Weights of a small image flow-matching model: muon at rate 0.0038.
Rows from block 13 of a small image flow-matching model, named by matrix and row number. Each number is 128 + 24 x the weight over its row's rms, rounded and kept within 0 to 255. All counts start at 0. Numbers have three digits each.
After each channel's rows are labels from the 100 images, of 14848 (inputs lightly noised), where the channel reaches its highest value: "responds to" is what is common among them. Only what is clearly more common there than usual is listed. The data: regions of photos with short descriptions (Visual Genome). In brackets: how many of the 100.
# convs0: first 3x3 conv (model.decb.1.0.convs.0.weight, 96x192x3x3, each kernel summed), inputs 96-191

convs0.94:093162127166123103139110131109141113093128129147132128086124161120095136125149111135138132121126117131139103118121136097113101073123125105109115101135114136139116163136132122132101187135125113114102128120127119066132131126119178143140145115111116129147136113108117126139084122132125121142
responds to: text has "man" (30)

convs0.78:141141104126096138128184151116160091134130145080087122127149091113097116140163132107114101124103094133140120092145139132151170104113117109100092116094160139124111132102138140130116103140140104136123159165107107160255094122134122141148118076129141129139115135084110144125138166144122107128
responds to: text has "zebra" (25)

convs0.58:153120133154141136178138101131088114118149123119107124108122130123111109111132122105130115168123114114050102108120121143116091109070109130106099138142111121108086151132113131109111154120111132130134110134139150121111131108105117168139180118127148122153144134121106118118143090125102113129
responds to: text has "man" (27)

convs0.41:121154121092143131118103108135130103073105117106165126118120133115162123128144122144147103126130132140129149148129106112121158163122095122100154116143131155081125150108104129085152112174159105111118122101120139114145117094121169084104113126133160082137130113085154128153159136138131146128
responds to: text has "sign" (41); text has "red" (28)

convs0.39:115130122112123136145122159116124144148121131147127125113128118154140135099137129040138083151180122140129126132103135141130135135127123147140149134137137115115153109105162150111157127126141142145141146088127143119113134107138109119047123148115148130075105118156124120106121154151109118121
responds to: text has "sign" (29)

convs0.30:154124120127111090128155119148114124105158128138141089094118144154106141117100103149161130127118124148060143143129152152097146148125122136113153107126127123158113108156143133167165119128136136161099127112147147105141135101118139096177104172163135113159131139137108151149150128079100172134
responds to: text has "man" (37)

convs0.70:164192126135134131137129101153114062124121097103119115120166120100141141164145168062126120116147108154119127150114120145096134168097113122079128122150098142124118099110120135109140144141124157116177148108149116144124107129125104113132136048127154125123101108129155141150128123135118125123
responds to: text has "sign" (27)