{"arch": "unet", "cond_dim": 128, "widths": [48, 96, 96, 96], "blocks_per_level": 2, "attention": true, "adamw_lr_other_params": 0.0012, "ema_decay": 0.995, "epochs": 28.4, "lr_schedule": "cosine", "weight_decay": 0.06, "adamw_weight_decay_other_params": 0.05}
Rows from block 4, named by matrix and row number. Each number is 500 + 40 x the weight over its row's rms, rounded and kept within 0 to 999. All counts start at 0. Numbers have three digits each. After the name is the row's rms in percent of the matrix's.
# emb: conditioning projection (model.enc.2.0.emb.weight, 192x128), inputs 0-63
emb.0 131:507495609508476455527480557580472491515473488484526495511415477482570576498497515529464491578569444469556486526507524487495529495537542568528493460501479482500475513535414550525480470474473526
emb.1 067:567532469464502499396615498474541496504497504547481485530492513574521475545491497478440529537482432514593505503547511550578511514548482525500518486499509457477493531513563564517522484497571502
emb.2 135:478445421537549431538538525498535558520512497499494527458463496487488548556509550528408568502573502548495528545559500570500500517519554493547541534541515469488494561477439536497396511495483529
emb.3 136:511485555515534519541415530545487533504490470446522507560490493475518500622538477478524522511506503585470527493512569522454489496455522474559538525492536508500530501520401466503340485514461473
emb.4 167:510520550518550431524434571492519539446485496508493496534445525518544514559537534517416491497395560564546541539501555473483569504569480583595525562516546481517465541547430462484496509472500532
emb.5 097:476523421505493480562470488493375515493534539511511463462450492518540581533540558561467416514512577532446525516497483519476485531518517487467499529526527543472506518441426505543364536450462488
emb.6 126:543463507562485420533456565462468576505500491516435491510461519520551485510486507545498479518484496553538497526479514478437470505487487515555534563455501556504476500514523410495389513482476442
emb.7 129:434487501523555456490465616478421521505543528490508496508439521496505514630497554483482656525509556523511491517487510499437523558518484458557468492497497546512467527495506481540447467487450480
emb.8 127:492507457486502492516515464505555498413468475557504496497584495514552511494465557490469459505408523509505437504440510514601524480473502502523494499536461537541467491542606500555597405480505526
emb.9 115:457542486536498475515482474551501511551494529438596509432423489502507547539501494507461569586500484558513479571525525448417487490559582464540462485525566511480493519487428449549481514483434436
emb.10 111:518499444524503474546540466481547494518461496514503573548541571512479550494556528542432449511492557425538451534514541484510515556543465429501476528493534533494452484586512530580439490526502464
emb.11 098:555482634541483466538485583509571522482537490510480514492513492542509522545501532507367458514451508566533476559540506482506486454542503481495471516529502512505497504568508467518521423513504476
emb.12 216:491484376492501554479575430472541440530473479540498487429606481501471468453486429492604513482533491456491498438490501542554502506477462540481535522479498510486582453442534495499528526499553481
emb.13 094:475489443483478475513431505533507538516522533479509499441549513457470472475453446489448455468529545547529420555551437543469531498539565484494480482546527545516420492599525513515473472573501510
emb.14 122:589541497527503526480492493495518468459504480539578473471519461517525455483475506473474444542424518505578527526555512540508510484525489575472495550520517480501451524530556564454459534477532522
emb.15 070:543519375534528473535396456498510518488498456521507446444537493496490577580519490486464518509529470503531519523524552483502467492503579536483435488427495465492504514593551526542473444450548461
emb.16 070:527470580505509505469574479507615506540540487526504485508597564469517531471484528524487443526436537537430462525547516553555475502472435513483570516500432553491503478534539481465496553499540484
emb.17 085:524516501537501481558389497483508518490462543526453527471524520574486498473505544468441379525518474530521454459513544520532504471473556500425501538539513483502455557461466504439477436465457463
emb.18 091:509528387505470484523604544527539522481471544545543483488512487507493484598595471465450414490510485578511432491541497477618505587533522512506523469527498533482466510521519506537525500491514515
emb.19 096:552547410496500480541477434528572437510507509484545521435502519461432537595555520530408421597485535568516462500556473578453496506454544472562517527521523517510455483548466481512462477534502497
emb.20 083:551510479509483526494551506441582507489519497566486489541566471509554530489479538504552410478482537493552532428524436579543513515474478459507476533518492497545488499512639538532591456526572581
emb.21 115:497530430533489505489500491468507489485510472526457519516485466568490557500521527585438419522524499516539480442559476479539477517460500579484526496567493499454499465499461531488582529469517538
emb.22 122:456502441490487445505484547514483536500530460475489511541458522496485470565495456574465499535569548563489495463504467416483476483541541411506435494552572520502569529540496506508517487504473497
emb.23 179:461435512531485473539389548530459574503523465453521496567520539496525563546499535549401428491560502556504492500460525481471524543524571544533495506544490514517467507525411452522386458544448516
emb.24 128:465485446493483530543523506515519567526539471518523488451480532455568522481513547549476332453487585511475463546549574500441461549526508526466466528492505517460491524539451509464476481516486529
emb.25 127:491559520506504510488482562500477552523471542497457468534490516562534530530530508542523732516572514481476470508502555464535500553518530442562532529518479486486462500505489532481537484486508554
emb.26 142:450505575567488454549473544499439528498518465444471469595482480516492458533523528507427552448459494553519480547475488500525484456484561484560503497498445464484449569596490571525415467523502499
emb.27 093:533473453525546505481529462504508489489462497546504526528556456503522497462470493491333349528423498541476516488536525551510503441518484528474478515500476481497467505483530536564560464496534512
emb.28 089:451514480599531487529539513543542515502474433491523456457513473523535531535514485482471593459514588605486478535516573507539458535514528519521527508470502518488483491575537472507445509525500508
emb.29 136:498454587532503456484487560512504536486468526531535529538434521541555533548502543541467561539534503558530480493547493546422533545520516530580528510529511537499462526565550493553443494504470495
emb.30 109:486508551466521453559500612536568557505504469503533472520514551546490511515542556543505639523497526470509477544473557504494508516525517482606517444502467527476423562505600527561489533555529538
emb.31 085:542496495507498530481545503505523462502501500465538541544524481476527492511467470482482432518487504492537504501547527519489479544433467447401470528422501507484509507527502605495480522477497455
emb.32 132:535499574460439479450537465486534447499517495554498481501532474502487458459463539501428504509428501490531449456534478531522548498477477586463528545484492487455467523476534502483465480509517514
emb.33 111:541501469450514495612492528517457452498536470452495545418535487512512476594536510532505584461515526513508439517518541558495548518462510496546541482486463492539475507513534465512457459472469460
emb.34 113:583552514543550503562472501533505468465466510499489480499504493519506534507551536481361452572441553468476484533519587526521501461533533453456543523498474470486408495416547486545478521540521511
emb.35 091:519481590510443499522476528525526523495514500519541541556487499526487532470516623478416540540463536470494505479459488532464480465499499514426532579478561562480422471405473511528469536472479534
emb.36 109:486473482526506493592516594531424543543488510470530485514480553580570470632516433472560529540484536544473483530500620526521468523560509497544534535489506494507475487462475530559493487526497537
emb.37 102:494534518554533463517490520547593458508542502581431482441516512463498479497511533521474495523457580496498489498501475534478501553496511570451520467504442459486480485611592434507443481527478550
emb.38 168:441496526508506465513432504513439493481506500433517540513458485501484491485547531540481283480523525489506483524468527451387540515506530453486502474449532524548539496500388470540379508491439479
emb.39 077:487534473586490391487416455555499453488517499474505466497484532482450414492524495500431468590410547533519465507486490478522463428439497550449572454530539541485467445493413522537473496514480521
emb.40 145:558542539450473470510434540524441443505475475517534520414546517509428494507538452525470434565439533478493459552510533570441506490503517617428463511469550521453445495533531481523465535493493468
emb.41 110:544511477485517516481567525523552530491463456491558469528596494572486470460505434498434483550414545550517495520499496511541500486517522507433494543480520456497458513519559515489550520481552448
emb.42 115:512498506511536493563477515497460572504458509442497508617409498467495503573528523514465407508542539555525505500521573446520485562507486473573580478600529530522519520477439482524486519494443514
emb.43 121:508479506508482493454490528453551450492496504458505481418512500486509492504486463522511247537424450507503489495512493499550475523466473467400507510502489480456468438474469491435524488537532508
emb.44 128:536513603583506468514502488552456532481500522515573486550467470449424488507523494501451467574463564532514481576461535465484497499509529507572518499542505516494467525538524534565432495489512485
emb.45 205:510460600548490427528401517495476531494495500481516457476485508538532508472497533543524515492447511536535549509501499452424492479538524546506511542482530500488430497531429427514339503472455554
emb.46 094:539496500516560557518458501526486466536511539533561483487446540512517507504481435456511410493475475473493473525515514373409484517599565447385497492502516447511517472549476497472479490501394509
emb.47 144:539520496502541513558458500513439560517526473494444463593475535553529475577565513474527392464495541565471438508490532531489503522511535536555500505504519519491494492516441460554438463475431473
emb.48 107:539527466507540463514648549456526495504481517490479499529491477531466521496549569502463452531476553521520435518486513556567525515517535517461541503532538520463451519532577553561533489480514512
emb.49 121:453505508523489466506474475441453534516511504497546539529442498502487493502508587516459336480488534543528444464511449505442476564476485515413510479524518541491532523527439472569430480462406526
emb.50 122:453491398493518498573476454477446442478490503491484515356441531456471520410529537467511415453464439464490502532492493483424475532495485493404514501520498506513514555519411460459438497489492498
emb.51 110:528466466485519440537454460501518491551497516506514511506442581519466508486543569555411422474424561530508543561491524451442453514551530520524519561492525477503461498520482438525509450479410521
emb.52 089:515504381472481480586438540513533500512485529491489477346474515574506569497494496530490518527485457549562489570528552513462455497519566495531507510520490519442466525551419495470516489507513458
emb.53 165:540512586474490461533383489451489519442512466502500477545437539527496490542502520512466407504435520525558491510532492489447508501574500546482530569512525500545470505505461428542407484491426532
emb.54 121:563447531585456468564406535492508543480540487473478498546473485516503502498521494527367481480455577549530484513523561494450454490527495553500536549538477510479435531485493436571514435547463494
emb.55 125:522538485502559465524511449466505503523505530522483528400514495543537446433535477453472515520489528502488425499521565571517523536484465435503507448515521483542478504468533549572576498489426570
emb.56 115:486533524594498462575459579510479572515553507489496505534420500495524553548514557533406368488452429540526472555466471460440559461537540482474538540492527505534508515467428494526499519495454495
emb.57 093:583545556559497508474557465495588484458503504499538477504542481578497506485500483478448424526400475543535491514552568499475470466516497501401463505485521492512441517538528467517530486525490438
emb.58 108:506519574472497482557526417478546491451526468537545487533556552477471452435455522507494469487453479492505477491522568594514450478505500554452452528467570429477461492449604485500474491550485509
emb.59 074:447508485493474498543510405446422484468500511454522485462545474547495535478583495543519459538543518507467484469472501499505470426480493401395496424488541502524512462486541522562533503504541516
emb.60 112:474490467512528452463587474572525525493494541435531445493502531511493510552502489486527603451550482546536514632526499545482542468500515503551605450505479498489474496568517498533537439489482539
emb.61 114:556481530510502499483518492482481443495516562553539474478553500507512459475481464483593498443549520421509472520542503526578494476504541397471520523552462498504530493533649547515470568550505494
emb.62 113:488511532541474498579470509467467506465538481466511484459485498521510465534587609540505577528485414532529444473481530469442524480502547530513510490550553523493521525530468504483465525493490519
emb.63 099:489508479491515505530541572488561503470482413504537507495477481507463509450474447498469499558510547524516461515544535521569592521506498431542498463471471520489485520500581523554588504479550516
emb.64 095:497523394497440527480460552493479488480510540445528494436478510500505503490556496439531318486522466492492468470476526487492551543411559459465512435438469540516525477503432522554504484448461492
emb.65 088:511504401477500460553543513503463466525481491493450490439510499527510529452532526529502290519409528535489514533484601475478409493580521440445518453527530530516454511453446526535463492506511465
emb.66 129:486520458542541429545496619489445537520512570521548485445499520555477534556532476579495375555454564538455497546506484444505541542546492480551468498534521498478488489552464483535504520487480491
emb.67 107:517471493499479499520528522518456575475495536516549500539441517489523518500545542508459392538431465544576475548519430500495513539447492369447536501495551466508475518517487445479483504511480465
emb.68 096:489507528503512446486596494520516507510494575576492512534570544582518533518546471506452444503435453455511441506502497496458538540565534569459459479532556538479433488508528563560464545480495521
emb.69 136:485489471493531483528435550508450531526521522452503484517493494513493463523566564556489382485498522509452448528492504467457541495523485441505487479579526489515519521558421503521463481510431536
emb.70 086:502561513516542470522466464479467475491520493479567508565452495518498577378481550476477456511466474534495499554494536487485415500566524478460500543524546558478476536505512429526558437474496451
emb.71 106:534481491499497521442525582546510491559486478509524473443479481540482504488632488593596482558489565444542467470485573490484546518501521532477460461491485522517565489547496587573414570439476530
emb.72 073:510528450535495471504535447503525442454539555504518486511594486512499494508441467519535563509558559542551482526544484482565468508490481418483523469461455485526524484465593542510533518565578469
emb.73 109:485506451449508500516519493513486446506498516497541470473466467552480529470559435492457538452456550544534430493519483568484496511544572408446474561473502586534518536545552503522477512497491434
emb.74 099:587520603495512496484514550560509550525476525530557519553564465520516493544573508573511627557478495479572459499508562509520543528501516550564500476525496480497487572509549530518525509512493529
emb.75 117:539493333481490484564568448521476521487481499434477503500467556512528410497485528534501398565492528523443448493497480540506532465512538437465523494527481525495476501476491530465485486520493511
emb.76 082:557484447462515536465465441511539464502495486518524489557509556457473535456508485532504505513448493575489499524513472553516495455548521519476457555508581541496495474499632488526557497501520427
emb.77 109:508520575551503485450579516522500558511479503515508514588560528470471475546563487541440489494547542526467460513536591472513471451466526496573572461486508581545490498456485518515490513507468476
emb.78 179:521544596562511473507562563510492557513498459486507491581501553516513544639531482504494629493565520564501502547490517486560543498527504484618480493527528541514432544540564495532552502483440540
emb.79 096:513524575523526529517524489475530504487502463517454528669501449502516505545487528515420427476481530567469470471499520521451535570533523447560506499548476516493502578506457454462521518497488548
emb.80 136:560484715534501501519491543545545507499522484545516524594513543473499481531506544484455693540485466478525451529532489492506519522493477456522498523508512521489464491527574497545539474545497511
emb.81 100:475497543559516510507517535501481541502482477530529496516514462525552458518563539518527507551531512491537424513499523469545445477579536426523508484558528527514465480446620609483554464508526558
emb.82 096:518563305522515535526591543517507546470526484503481520441549554525542504536547550464528615539524469487468472514519540533474519546462564482528490520486532508500551530458589500445499448471492508
emb.83 121:522543494490506449553536575461534538501498499479594509548479554506527480478579506491459591520505500497526457544474494493457588510578484476439494532489517495479493504576449427555539449502461509
emb.84 101:527466516475501522475492417508485505530487540463417553518402527540486549442548498538548326479475454465546471591465441491539544484508509443443499529479497533474526521520446495509475509483463522
emb.85 134:551492481554511455537472548542544497500512503506554539525513464533527537522541468505396518555412494543467450561500475516543510524590490511465595550560507470448402475516571471560512497515503566
emb.86 098:534512424496498462554566508508483523447491474450559491501539561528452442488535520553461452511420465485474426519490438489598537457507485550528507482488533448501461526464550483565465490536516513
emb.87 151:561513600531539509490460552562570433472464493517498487405571505499504459447483465527547527574456480461573540512523478499527509539502468552478494536499527470485495489480623554504528515497522550
emb.88 164:516484580515489442492420475498513506478498479565519484647529520566532498567501532484464599518486479510514441512498492531525539505503472501491541556532592478470425481472559463527512488511445524
emb.89 111:630502527480506507562406499536547489482493515506501515538499557552535508504448543492496547522530521563520420496549559543586504494520481454454524499565516503471508493487533602536548503479506476
emb.90 097:439493397517511552466552460482501529491591519482554539445510563473508488477547536470473414557475475525503431537501458549508499533516496393455482472480490465476535535512454480421496520515507543
emb.91 103:445499451552481481559512511515477501485501529525510498420493470461460571469561579571618325518479449453545483481495581463494494418480537542468494492517532457517501502466505513552530494553480538
emb.92 113:502488598518461470554512602518511523507528543493471503506530544528504533497505479537450604535447530557520455566495482536509519529500529499544542518497525510526438539529615509563475476541474567
emb.93 102:595473454535496499527520460515540504482563513522552489507610493508536504518462418506357539505520509472528464495499546577482511486565508512548481570537520521563445438469531507531565479462481509
emb.94 113:434507634498500428489510611587442547534515518482505513458549539465525509537477518533543452510488508565492494513509512481444456492568559451585498469492512540495488512486490477516454466509457511
emb.95 136:561501486468507508495547456480530487456448476574548491487556488536496506480490451466429551513455516463520493424516463550573510474478474577483545521581546485492439520427609532546593509508564533
emb.96 081:451519460512477505492576468568448481521515514497519504363423559466525499514428524528594449532570473492499504484542489486554513489516519516455507419506508461457498461477475594494490484501448520
emb.97 053:507532440434497521442632496490523464473468547570484499526542495542491490508503520490420561550511445510569512486546508572539508512502517501449544520553528469470526514473549515509517508538600537
emb.98 097:440505413597534468527587529507457537543516529461478503466534493526492532492515556506434440548505473522461522482572528452560441502476528559513514517527481485473469504404466528558411514475467571
emb.99 090:498479507564575519536418492516486518524522462416497546564468497470489547558470517512621514508508468529445477483492515509459503520481537559485519479533472491525513484511445426570397492522440447
emb.100 101:420466597503522467413613549516485534496522451489438515601511473509534519545549534459481517526476542459493477506484508462523504548521517552610553517474500515509471475499545520522531459497508546
emb.101 064:465496372466506515550589430474446514495484497523478474471460469509547549530529486488532468505493518475450557496504507537546501509499503441450530481547482585506505509460473525536457558501558504
emb.102 073:498470562470438479558562486485531457558477502572510537533516518512477504434523542542563409473515508492540496537472503514542540461567489485422470530512438510548536457512436524514498552482550441
emb.103 076:517479435519580463505452550479460418488541488482504486435415455492524467494486488503498439473495511476480524493524511445480546473424439450479445461480460477506468555487431430531402448545453536
emb.104 082:469552442405507585505510485484544471428466463485499470533476496439524431519455495435496423405493482508471477484442444501578503461437475543551502496452463504525484468508552526549602445529515536
emb.105 065:507487475482470492452510442552550437533450514465540503370436472505481507472479445428481488589449496513513505550489462472527491488564507470474486473484563488473509532522396505485524546485470451
emb.106 080:534481509451513518480551410505551470496450519514442537469589503501482507497511461563522465488512487418555463487532471517485466491496456413479493533420471506461477489551497551513455481543558457
emb.107 074:524504694502508515508533549513590520454510470551468488565552479510499523535466467484415522565448519559533487533530438483539509483487496573446455489503493527464489500523578431467523468539506484
emb.108 111:495544546494522533515511536553443527538529500482506526548495512529457473475575541571588459517505479528482440479509519479405544528555527465489483458547536532508537558503427476546432489498475503
emb.109 074:406469376448501462453474483493546477519521501422425480437478502452445472416393419468490428450537503515535441595496455538488533506507496504515468470497426535542486499542536506472442497549530518
emb.110 074:553531560483494541413515437479497471443495484554527459576537446513516425515520465457441474487442478441543542501528478563541492489464463599518468540526520446477477473499554615496533521474546525
emb.111 054:515494348494528515546439541507490488473500492469480443407523510454518538518498522504528538526525491462526525509543581485541463458459484561521490478437530504533448482536629528475532476483530545
emb.112 046:517475558459535501480517505470623545547546449537490548520596523480485486473488493513572408508504533521470454487504510539510492487455430459496507524460440566532537515485523541397521541521535489
emb.113 070:538527493450494509557429506491478529479469508519462537482520463544516514420481519435529380481511502454506488486512480564527495454456545492417442530497509446531480526452493463427487504511470458
emb.114 065:532489392486511511474599485547547511510505516491544472493512522508448457534573440455512358491534459560492474539527419514603514543473473487529537518495477485516479489478432508486519489508611505
emb.115 072:514506406411512565543552445497590484515475508526561534499474495479457488529524478499446444503530481494481505420539452599507511501530584475497549510506492520529450439535529495502516453541520509
emb.116 056:542536523488483546507530512460579523492496492572501498519556484474509467496488488561616438445541432490541543439517440547554468489511515453497466521486455487540535520484620521526579445527552582
emb.117 063:494511462502524512499564455437524476461491484530473489507516492545481469477497490561473442488513522546570474429576501491538466528470527556525484513566440468478461500502489524528634507498558523
emb.118 076:534519389510475423499503527496511555474522499418497514473498461462454500557513442557492523601541534529459473493479553471498482482611562467437520467528489498491533480473480531490513448537480456
emb.119 078:440411574522502465443514483527510497541482484512518476603478511425502500455483485452509567505550459488517513581463544529509493513530469507551509556480487499463507498508410544531417514550501486
emb.120 072:459479496476484598516480510510542519510536476510418477447528547467513436475485479476456481502529464494512508494496470504554508507487478514470434580571469519452538509445416472436493511470533442
emb.121 079:489560439489524538433472568483477513513453528523455467486497509576518504512514467494487616490596447462481481450488505469536501526465484415525525527471450445526485490485497506428515487499544555
emb.122 094:445493492582528505485594515523514527469528472553483470536510486440533538468530481477442555459490512526538508500471462497604517438508523502479479554509456459468439488597512524477445449507508521
emb.123 059:539456601479523506483562492492566520508491493593500509597528437467471484513483444438415545535474509538464515522509531535576503431423496548484464480495492475509478496512571552533557476511573493
emb.124 059:436516488595539523451518465519615477506480473480555478402547476512515511458481436522427539503458530580484504510486515532550427521468517518483523478460499489501472485503553550514471536495528466
emb.125 078:515486550440518439448505545516536517521493509550473541527486491487487536580462474472532509523551529473488520509519399549497451548521465502609546507493438537462452511484572537464536521496518550
emb.126 069:526500606466497466510531532519639514475498504521503498501558565580480555480512545521515625541506526448483487507518511513528509506534454511564491438422465528508473503519608500490504534531518524
emb.127 062:525488522503474553430546437486543492522469532497511517555532512460529496464431476459466459445530482438516531469526497520524454515415450448464517526441505522498511487540588597468485523469545455
emb.128 065:512518458438464522408531426475481484509536536512487503497480516508542429485492520458555616525522477483503501456505460516498486527502499556484487531476516520470508519430542470505538470492490509
emb.129 080:527519536489544537568495485538535472582500426505497530426550469436524453552553445524569537498537511477487502526472477472541503513434508444526511423508453502517491539488477579484508498493497475
emb.130 067:526573489498500553486472498538468481467488488476431495495408511467500465433517545443476453466509464436481484468494434469553498494516559453444448469496479456510494517440486462467530477503543493
emb.131 063:513498552450460469403506459502582523483512514529494558532504489494510550466487524462426513529507516452493499461456472549477460442419450515422500563483489568482469468373502544481443539447491505
emb.132 066:496458513497491510586538516510465487533508507461502471557509458515509493547491386492561405486525513541476539460508605582536484529551544496485504550417489476498514487468476539491490462518486522
emb.133 067:513505522539506498465553521541614459515527526570394462418566500462489464496459525476586499467529545519514486479467440474498463522460470583473488508492491441505524453528570453445507506525496513
emb.134 111:467488629462492476455486418500501516474524481465522522551473471473452471432510466503440277459457503433538504503485498499406491467468500512442494460475467496543489493485455496520428510514503442
emb.135 067:478534465535460459460465445533518461480505547541512500483487533462463375493517471444481479544397451476536496503459457481533491465407434576482583481451511535481484429397434585518529496500488525
emb.136 075:530519468449468482457443512510541404528478511526483503378542451480431431467489465477525488533439516461478512508492509573527496455521481645481470508442529471464472505467535526506519530477522446
emb.137 078:521495529516532528467507550519542500526474467481535486608572497501482514486523435471485513509477541532505531523456491544532473446495545514457454532479491468493532519472597510478547510475539440
emb.138 080:554503579510541518502499483517559581479490487494530509620407466473507510517501495545430365498496537487525507473526489506514485534535514485520592480609497535492483526465504561541515482481458493
emb.139 063:460528541528485519507583519473571513494495517485525447480538485503536533540491510519533659493542459481491488447493460535628502477457499473525511500523529501471505492526528519463576496533565485
emb.140 068:479507573533487497461513474486541452510489487568503475521475473433415493463506465491536488503504489520524530498483545556507478462471488485571539503497526507519500567477581497564489510518460461
emb.141 117:490518378507496494570490461482554536514489483472490502479535456511562525542491533498532383561474472536507406479467528496503569514404506471533494537449479505484514461518475528497499520465500528
emb.142 083:557492530517511564491507379495512433507482540551562540417542527513462439420515441449519503484464528435493482492510468423444477455544476498359469508450491489516539439509529525476510516483466472
emb.143 108:557514547488490518473587467466515539490509473478483462710528520513501472512534442491417530501507522494513520518491420550497515497553496552602436498524548544497466491514515489505490483440529491
emb.144 078:533563483468533504465623452448531456509540502512478490493530503480441515486496447450520483512492511439479503496490460516556520510468447522491532463440471437466476541470594539517579534524533482
emb.145 075:457474558504480477445483464492447540535517535518475555521441504459471520534552594516444459487505535505521487401501413562455439526456510549493493479526521521496490496522420482473418512397437554
emb.146 077:481527439528542473525480491520493490464512469470442505440442555458455462423519512458601497544515469539452514545481467497434513513545494500398469506542501516535496528527408471501489483501535516
emb.147 079:486498549453547447485525422501566435519494502487450495488521551501467496490475500488407499363436518546530589536482483497488425464535476564495513503540535450470498448555537481563589526484438507
emb.148 063:520503394444481509556508497517588493489492539486455494376513522560518550462456520505490532486470466528542465522541497523493458488545554502483478473468508502434476508518463472497510499519510451
emb.149 113:483479602521523496476457542562467624487535483499534498548415522541511535604488444472431469473501548514524480468512551540380480509498452542449487530527535508521457523483530395518435521509456505
emb.150 084:452507649499458518516407551481482518497493498471497561608406456496532504551508450523447514523506544570529531550483524412468484494533492484572496511455515485492549515513455535542492516517507486
emb.151 072:485490442492560514487495529462560515496430509540453497425452420524521437503430427456558537495542474462456496423520480527364531470408481469504493419475453574510505502464510568399532489486546502
emb.152 078:439531634508466450454493509515505534514541475518451511605453484499495501506476518463433413476438437532500540536507475507461520434537470541478531526440498476514487501424433513471512500510509461
emb.153 065:550553620466496513485577487452584454486497524521510476524550499536480512460464438468459476506455505493513531474530568521545441435484509543425465510514457521491484504496538514492550495536496410
emb.154 071:483508532444500527499547398499542456452516451497547483498531536493496481472430516467539536441493490478468466445505545604545463445463503566468488481444529476494512491453554494492431499551493494
emb.155 064:468495494483459526449568379441454496486523522432486493477541442550452496465535457485524504497524494475474511469487469459474476444476439439404492442435453473502523441491502568485509528504553471
emb.156 073:520487536436496488489602412556536497502490533460456482505537534500494509483497482436483518500536493487520516543551471592548510435491535435496583467493437413466510535527539500548586509506498554
emb.157 094:567499522499494522514480474455519441502505559542435499510557490480507471464440475444617557436543514449515494487546493560560527478496485462474503525513425512519552474525595490455467583532567469
emb.158 092:474477407526492508502448548523492570491512463474479501494480476516519498509485484479546570465544536527518494485501483474539498463501495554556499458562534477509546544490498499464499520491493513
emb.159 068:497498512467513494485451588487555535467482480492500518540482431455465469502459443512458552562572495489480531455510487491575538465498477497559481484442470510521517505432588526533585475496583505
emb.160 073:490513416492429565466501492480499456459484533487477486398479507489476498422505476443555301484514456491471492475474507510517518526413475470465541452460438495479542467502475539547497503500496480
emb.161 068:495529456525496471521495520484527460538503466499464517543599495437500569477523473495512372543443486576505534484513551505487472439539552493570510471527488453528503507409582540579575508496508493
emb.162 076:470523489497537471471489540475458520523498554460528515470449492585533479580470462524572443483473488483486534439473426456537523567512421537569466477521371450501531484556552530525541531514480508
emb.163 081:533472405495549504516565475486508532491507499554564543526509517405537518477527518461547508459506490552569450532504494522563497513466494410475483484467514446495516488515491476455529493524523396
emb.164 067:501499524526501497465548452535575502532486549579477525509514554536484500497483500495490447427454398457518451441459483543504478565545484584398488472451506561485443478463521601501561532494517500
emb.165 090:528496528481544477490487538528468536522519549481519465564547519521445466566498479536499596525601537523493502514519470464454513510503477386595476483554520412511512428476463541459494476506457505
emb.166 063:478550541496517489505494421477539459489494533504490489474522479506500537374467527467523529453526489492486544532541546539519415480542476433414499488512491506477524559443518456518556499495508429
emb.167 082:537526558426469546462551502547478447517478503497473490480537490539481534453566432558614446538463567424533478449480503578496524511504424563504471452468476497498595443517518556555473570476485476
emb.168 056:481527461501477491449517441492511471499517506503506474495579458500500457485400433490539552461547521505520516496511465510550452489451457445476477484463458469523551470472614531474542513548571482
emb.169 083:502508459440487498529549479467550477464493478522494473400484451541491511493535461464443506469405514481584474470515444541517480502504496471355490581443461527495500525478510506492506536473525427
emb.170 073:583525599492536524459545521556474515488470521488584527594572460571500496537525460530563552535473493427551494496467510465493532506532507557501480446546501498487510558516527532552508518495539528
emb.171 090:511517325458513567556520487519519525524491516493440499454510573544539432537445464454550530462523525494492484522447481484529484445477530492542458539469483473483491453421547539441527484498541515
emb.172 058:514505468434510554459487428496573487506492491500491495555508500479477529420485464502520504500497481562506513516492463543571477496499487530474479509468561511497531440525623527460565493531532448
emb.173 071:526521602512519508434556455540529517479471509581497530566571506477458521551528485518421480464534554464474493500560541507440471447477465523495558502424536524535455475395536566448480524479497469
emb.174 099:498560657511566461457549464520464480492504512564551463588576489488455527477529546470495460509470504491491454547513457404434473454519524469545503501534482473456488516478525524552476542520428501
emb.175 071:516501577487512585500559444482539495504481486551417496614555475498530467543452479501437438463482515515460478482541493523447564553521527444491512514548488522464473564527489485410573527507486501
emb.176 074:568483684570495523499482518531588499519511503526488519554536501465461457509447543444481613518473427417531446505525476492484508477482459428499506508468549504481459493476580479516511501542505463
emb.177 070:462507540488559568454549524457530530495519478535512482556593424449519430499497513504542501518531523451509484500457516511549422459533480477510482453493554536530510460415620611462498523498536495
emb.178 074:554502327435475555544582499485549524460533476468415521493555499523523499521512470462531612497527442435484501475489502469505504514468505467513490460509468520494539480451543537414514506467525529
emb.179 105:467520480508527466458565563496511538526505479491530524505464532489511474488465496465492636509598497449459522510479528495517535521537472436491446498509461468475504491527476514470558478504516525
emb.180 067:593478486490539520481506392481522543514482520521440591520477485519505514503517425522563376451521544544506468550428476489550564518516447467508458515467522539506584516515441504496543520492498535
emb.181 078:509505542509504547461563487489487437496523474487551527511502450450528473502511444451526550507469494447539529433463438510582493490473497513468471527506463459449467532388525570412506545545554539
emb.182 073:555504477475466498440521563491517503484489502478497466446544537563443424504485515500537549531457447496454434488499369507587505405487479550560439501449464415488465505531551507497525498504547498
emb.183 081:561502515521506533478523502532602502479467493530522507419623478463483472485484458561486590540523497467525517455505450523558468487442477554500492486489531508489486498467568544544639518466520466
emb.184 113:517512409441518484451450485474498510541496509552468507548529533484544506544509530432564734464542491466464515473483474497609512464515501449582528506561545502481480499507528457495530521479445524
emb.185 074:608519527495503545506453466517558461494483487567457528546511495535535480485404498473529533504540513508523482474545542564677491476524432465466453518512512502501538507483562603480581529504540474
emb.186 072:452477460478478530454519459453535492481560532482490584458560477442524486482480457481545417516471416527504467545472462528533503502483425434454443453442422422476515502460492511411529518509563494
emb.187 057:446491529542469501558536532529503481500430488560470478426578461468443570482562539504620375477478481535543485470493568509505467451484485557447473496504490497525495497427559537510557506527506555
emb.188 087:547524592450499517453609516500510536498538468498480497541529470479466507452515484450446501539400463417543465519498481534561461489527472562554490513529449475467455450520585521525482474513494507
emb.189 080:522473430552466527514480490495501449463566471505540555446591549464537489494455491519383548487510515502578456494516462602502488518541528453539445515519534529523414399430562528479525492500536504
emb.190 101:417494451531535454463433513526475563560530575465551542501518536443573508521469477585546372503526551536473479562485523467529454544491538416468512455463466511516550479487419480466464507492444518
emb.191 080:550483488476495523510538472468530485456467480564489475508559491492504491521450401489521541472484497473511498443496404516574498489466482545525499534527510442507474472428569512524629540524558522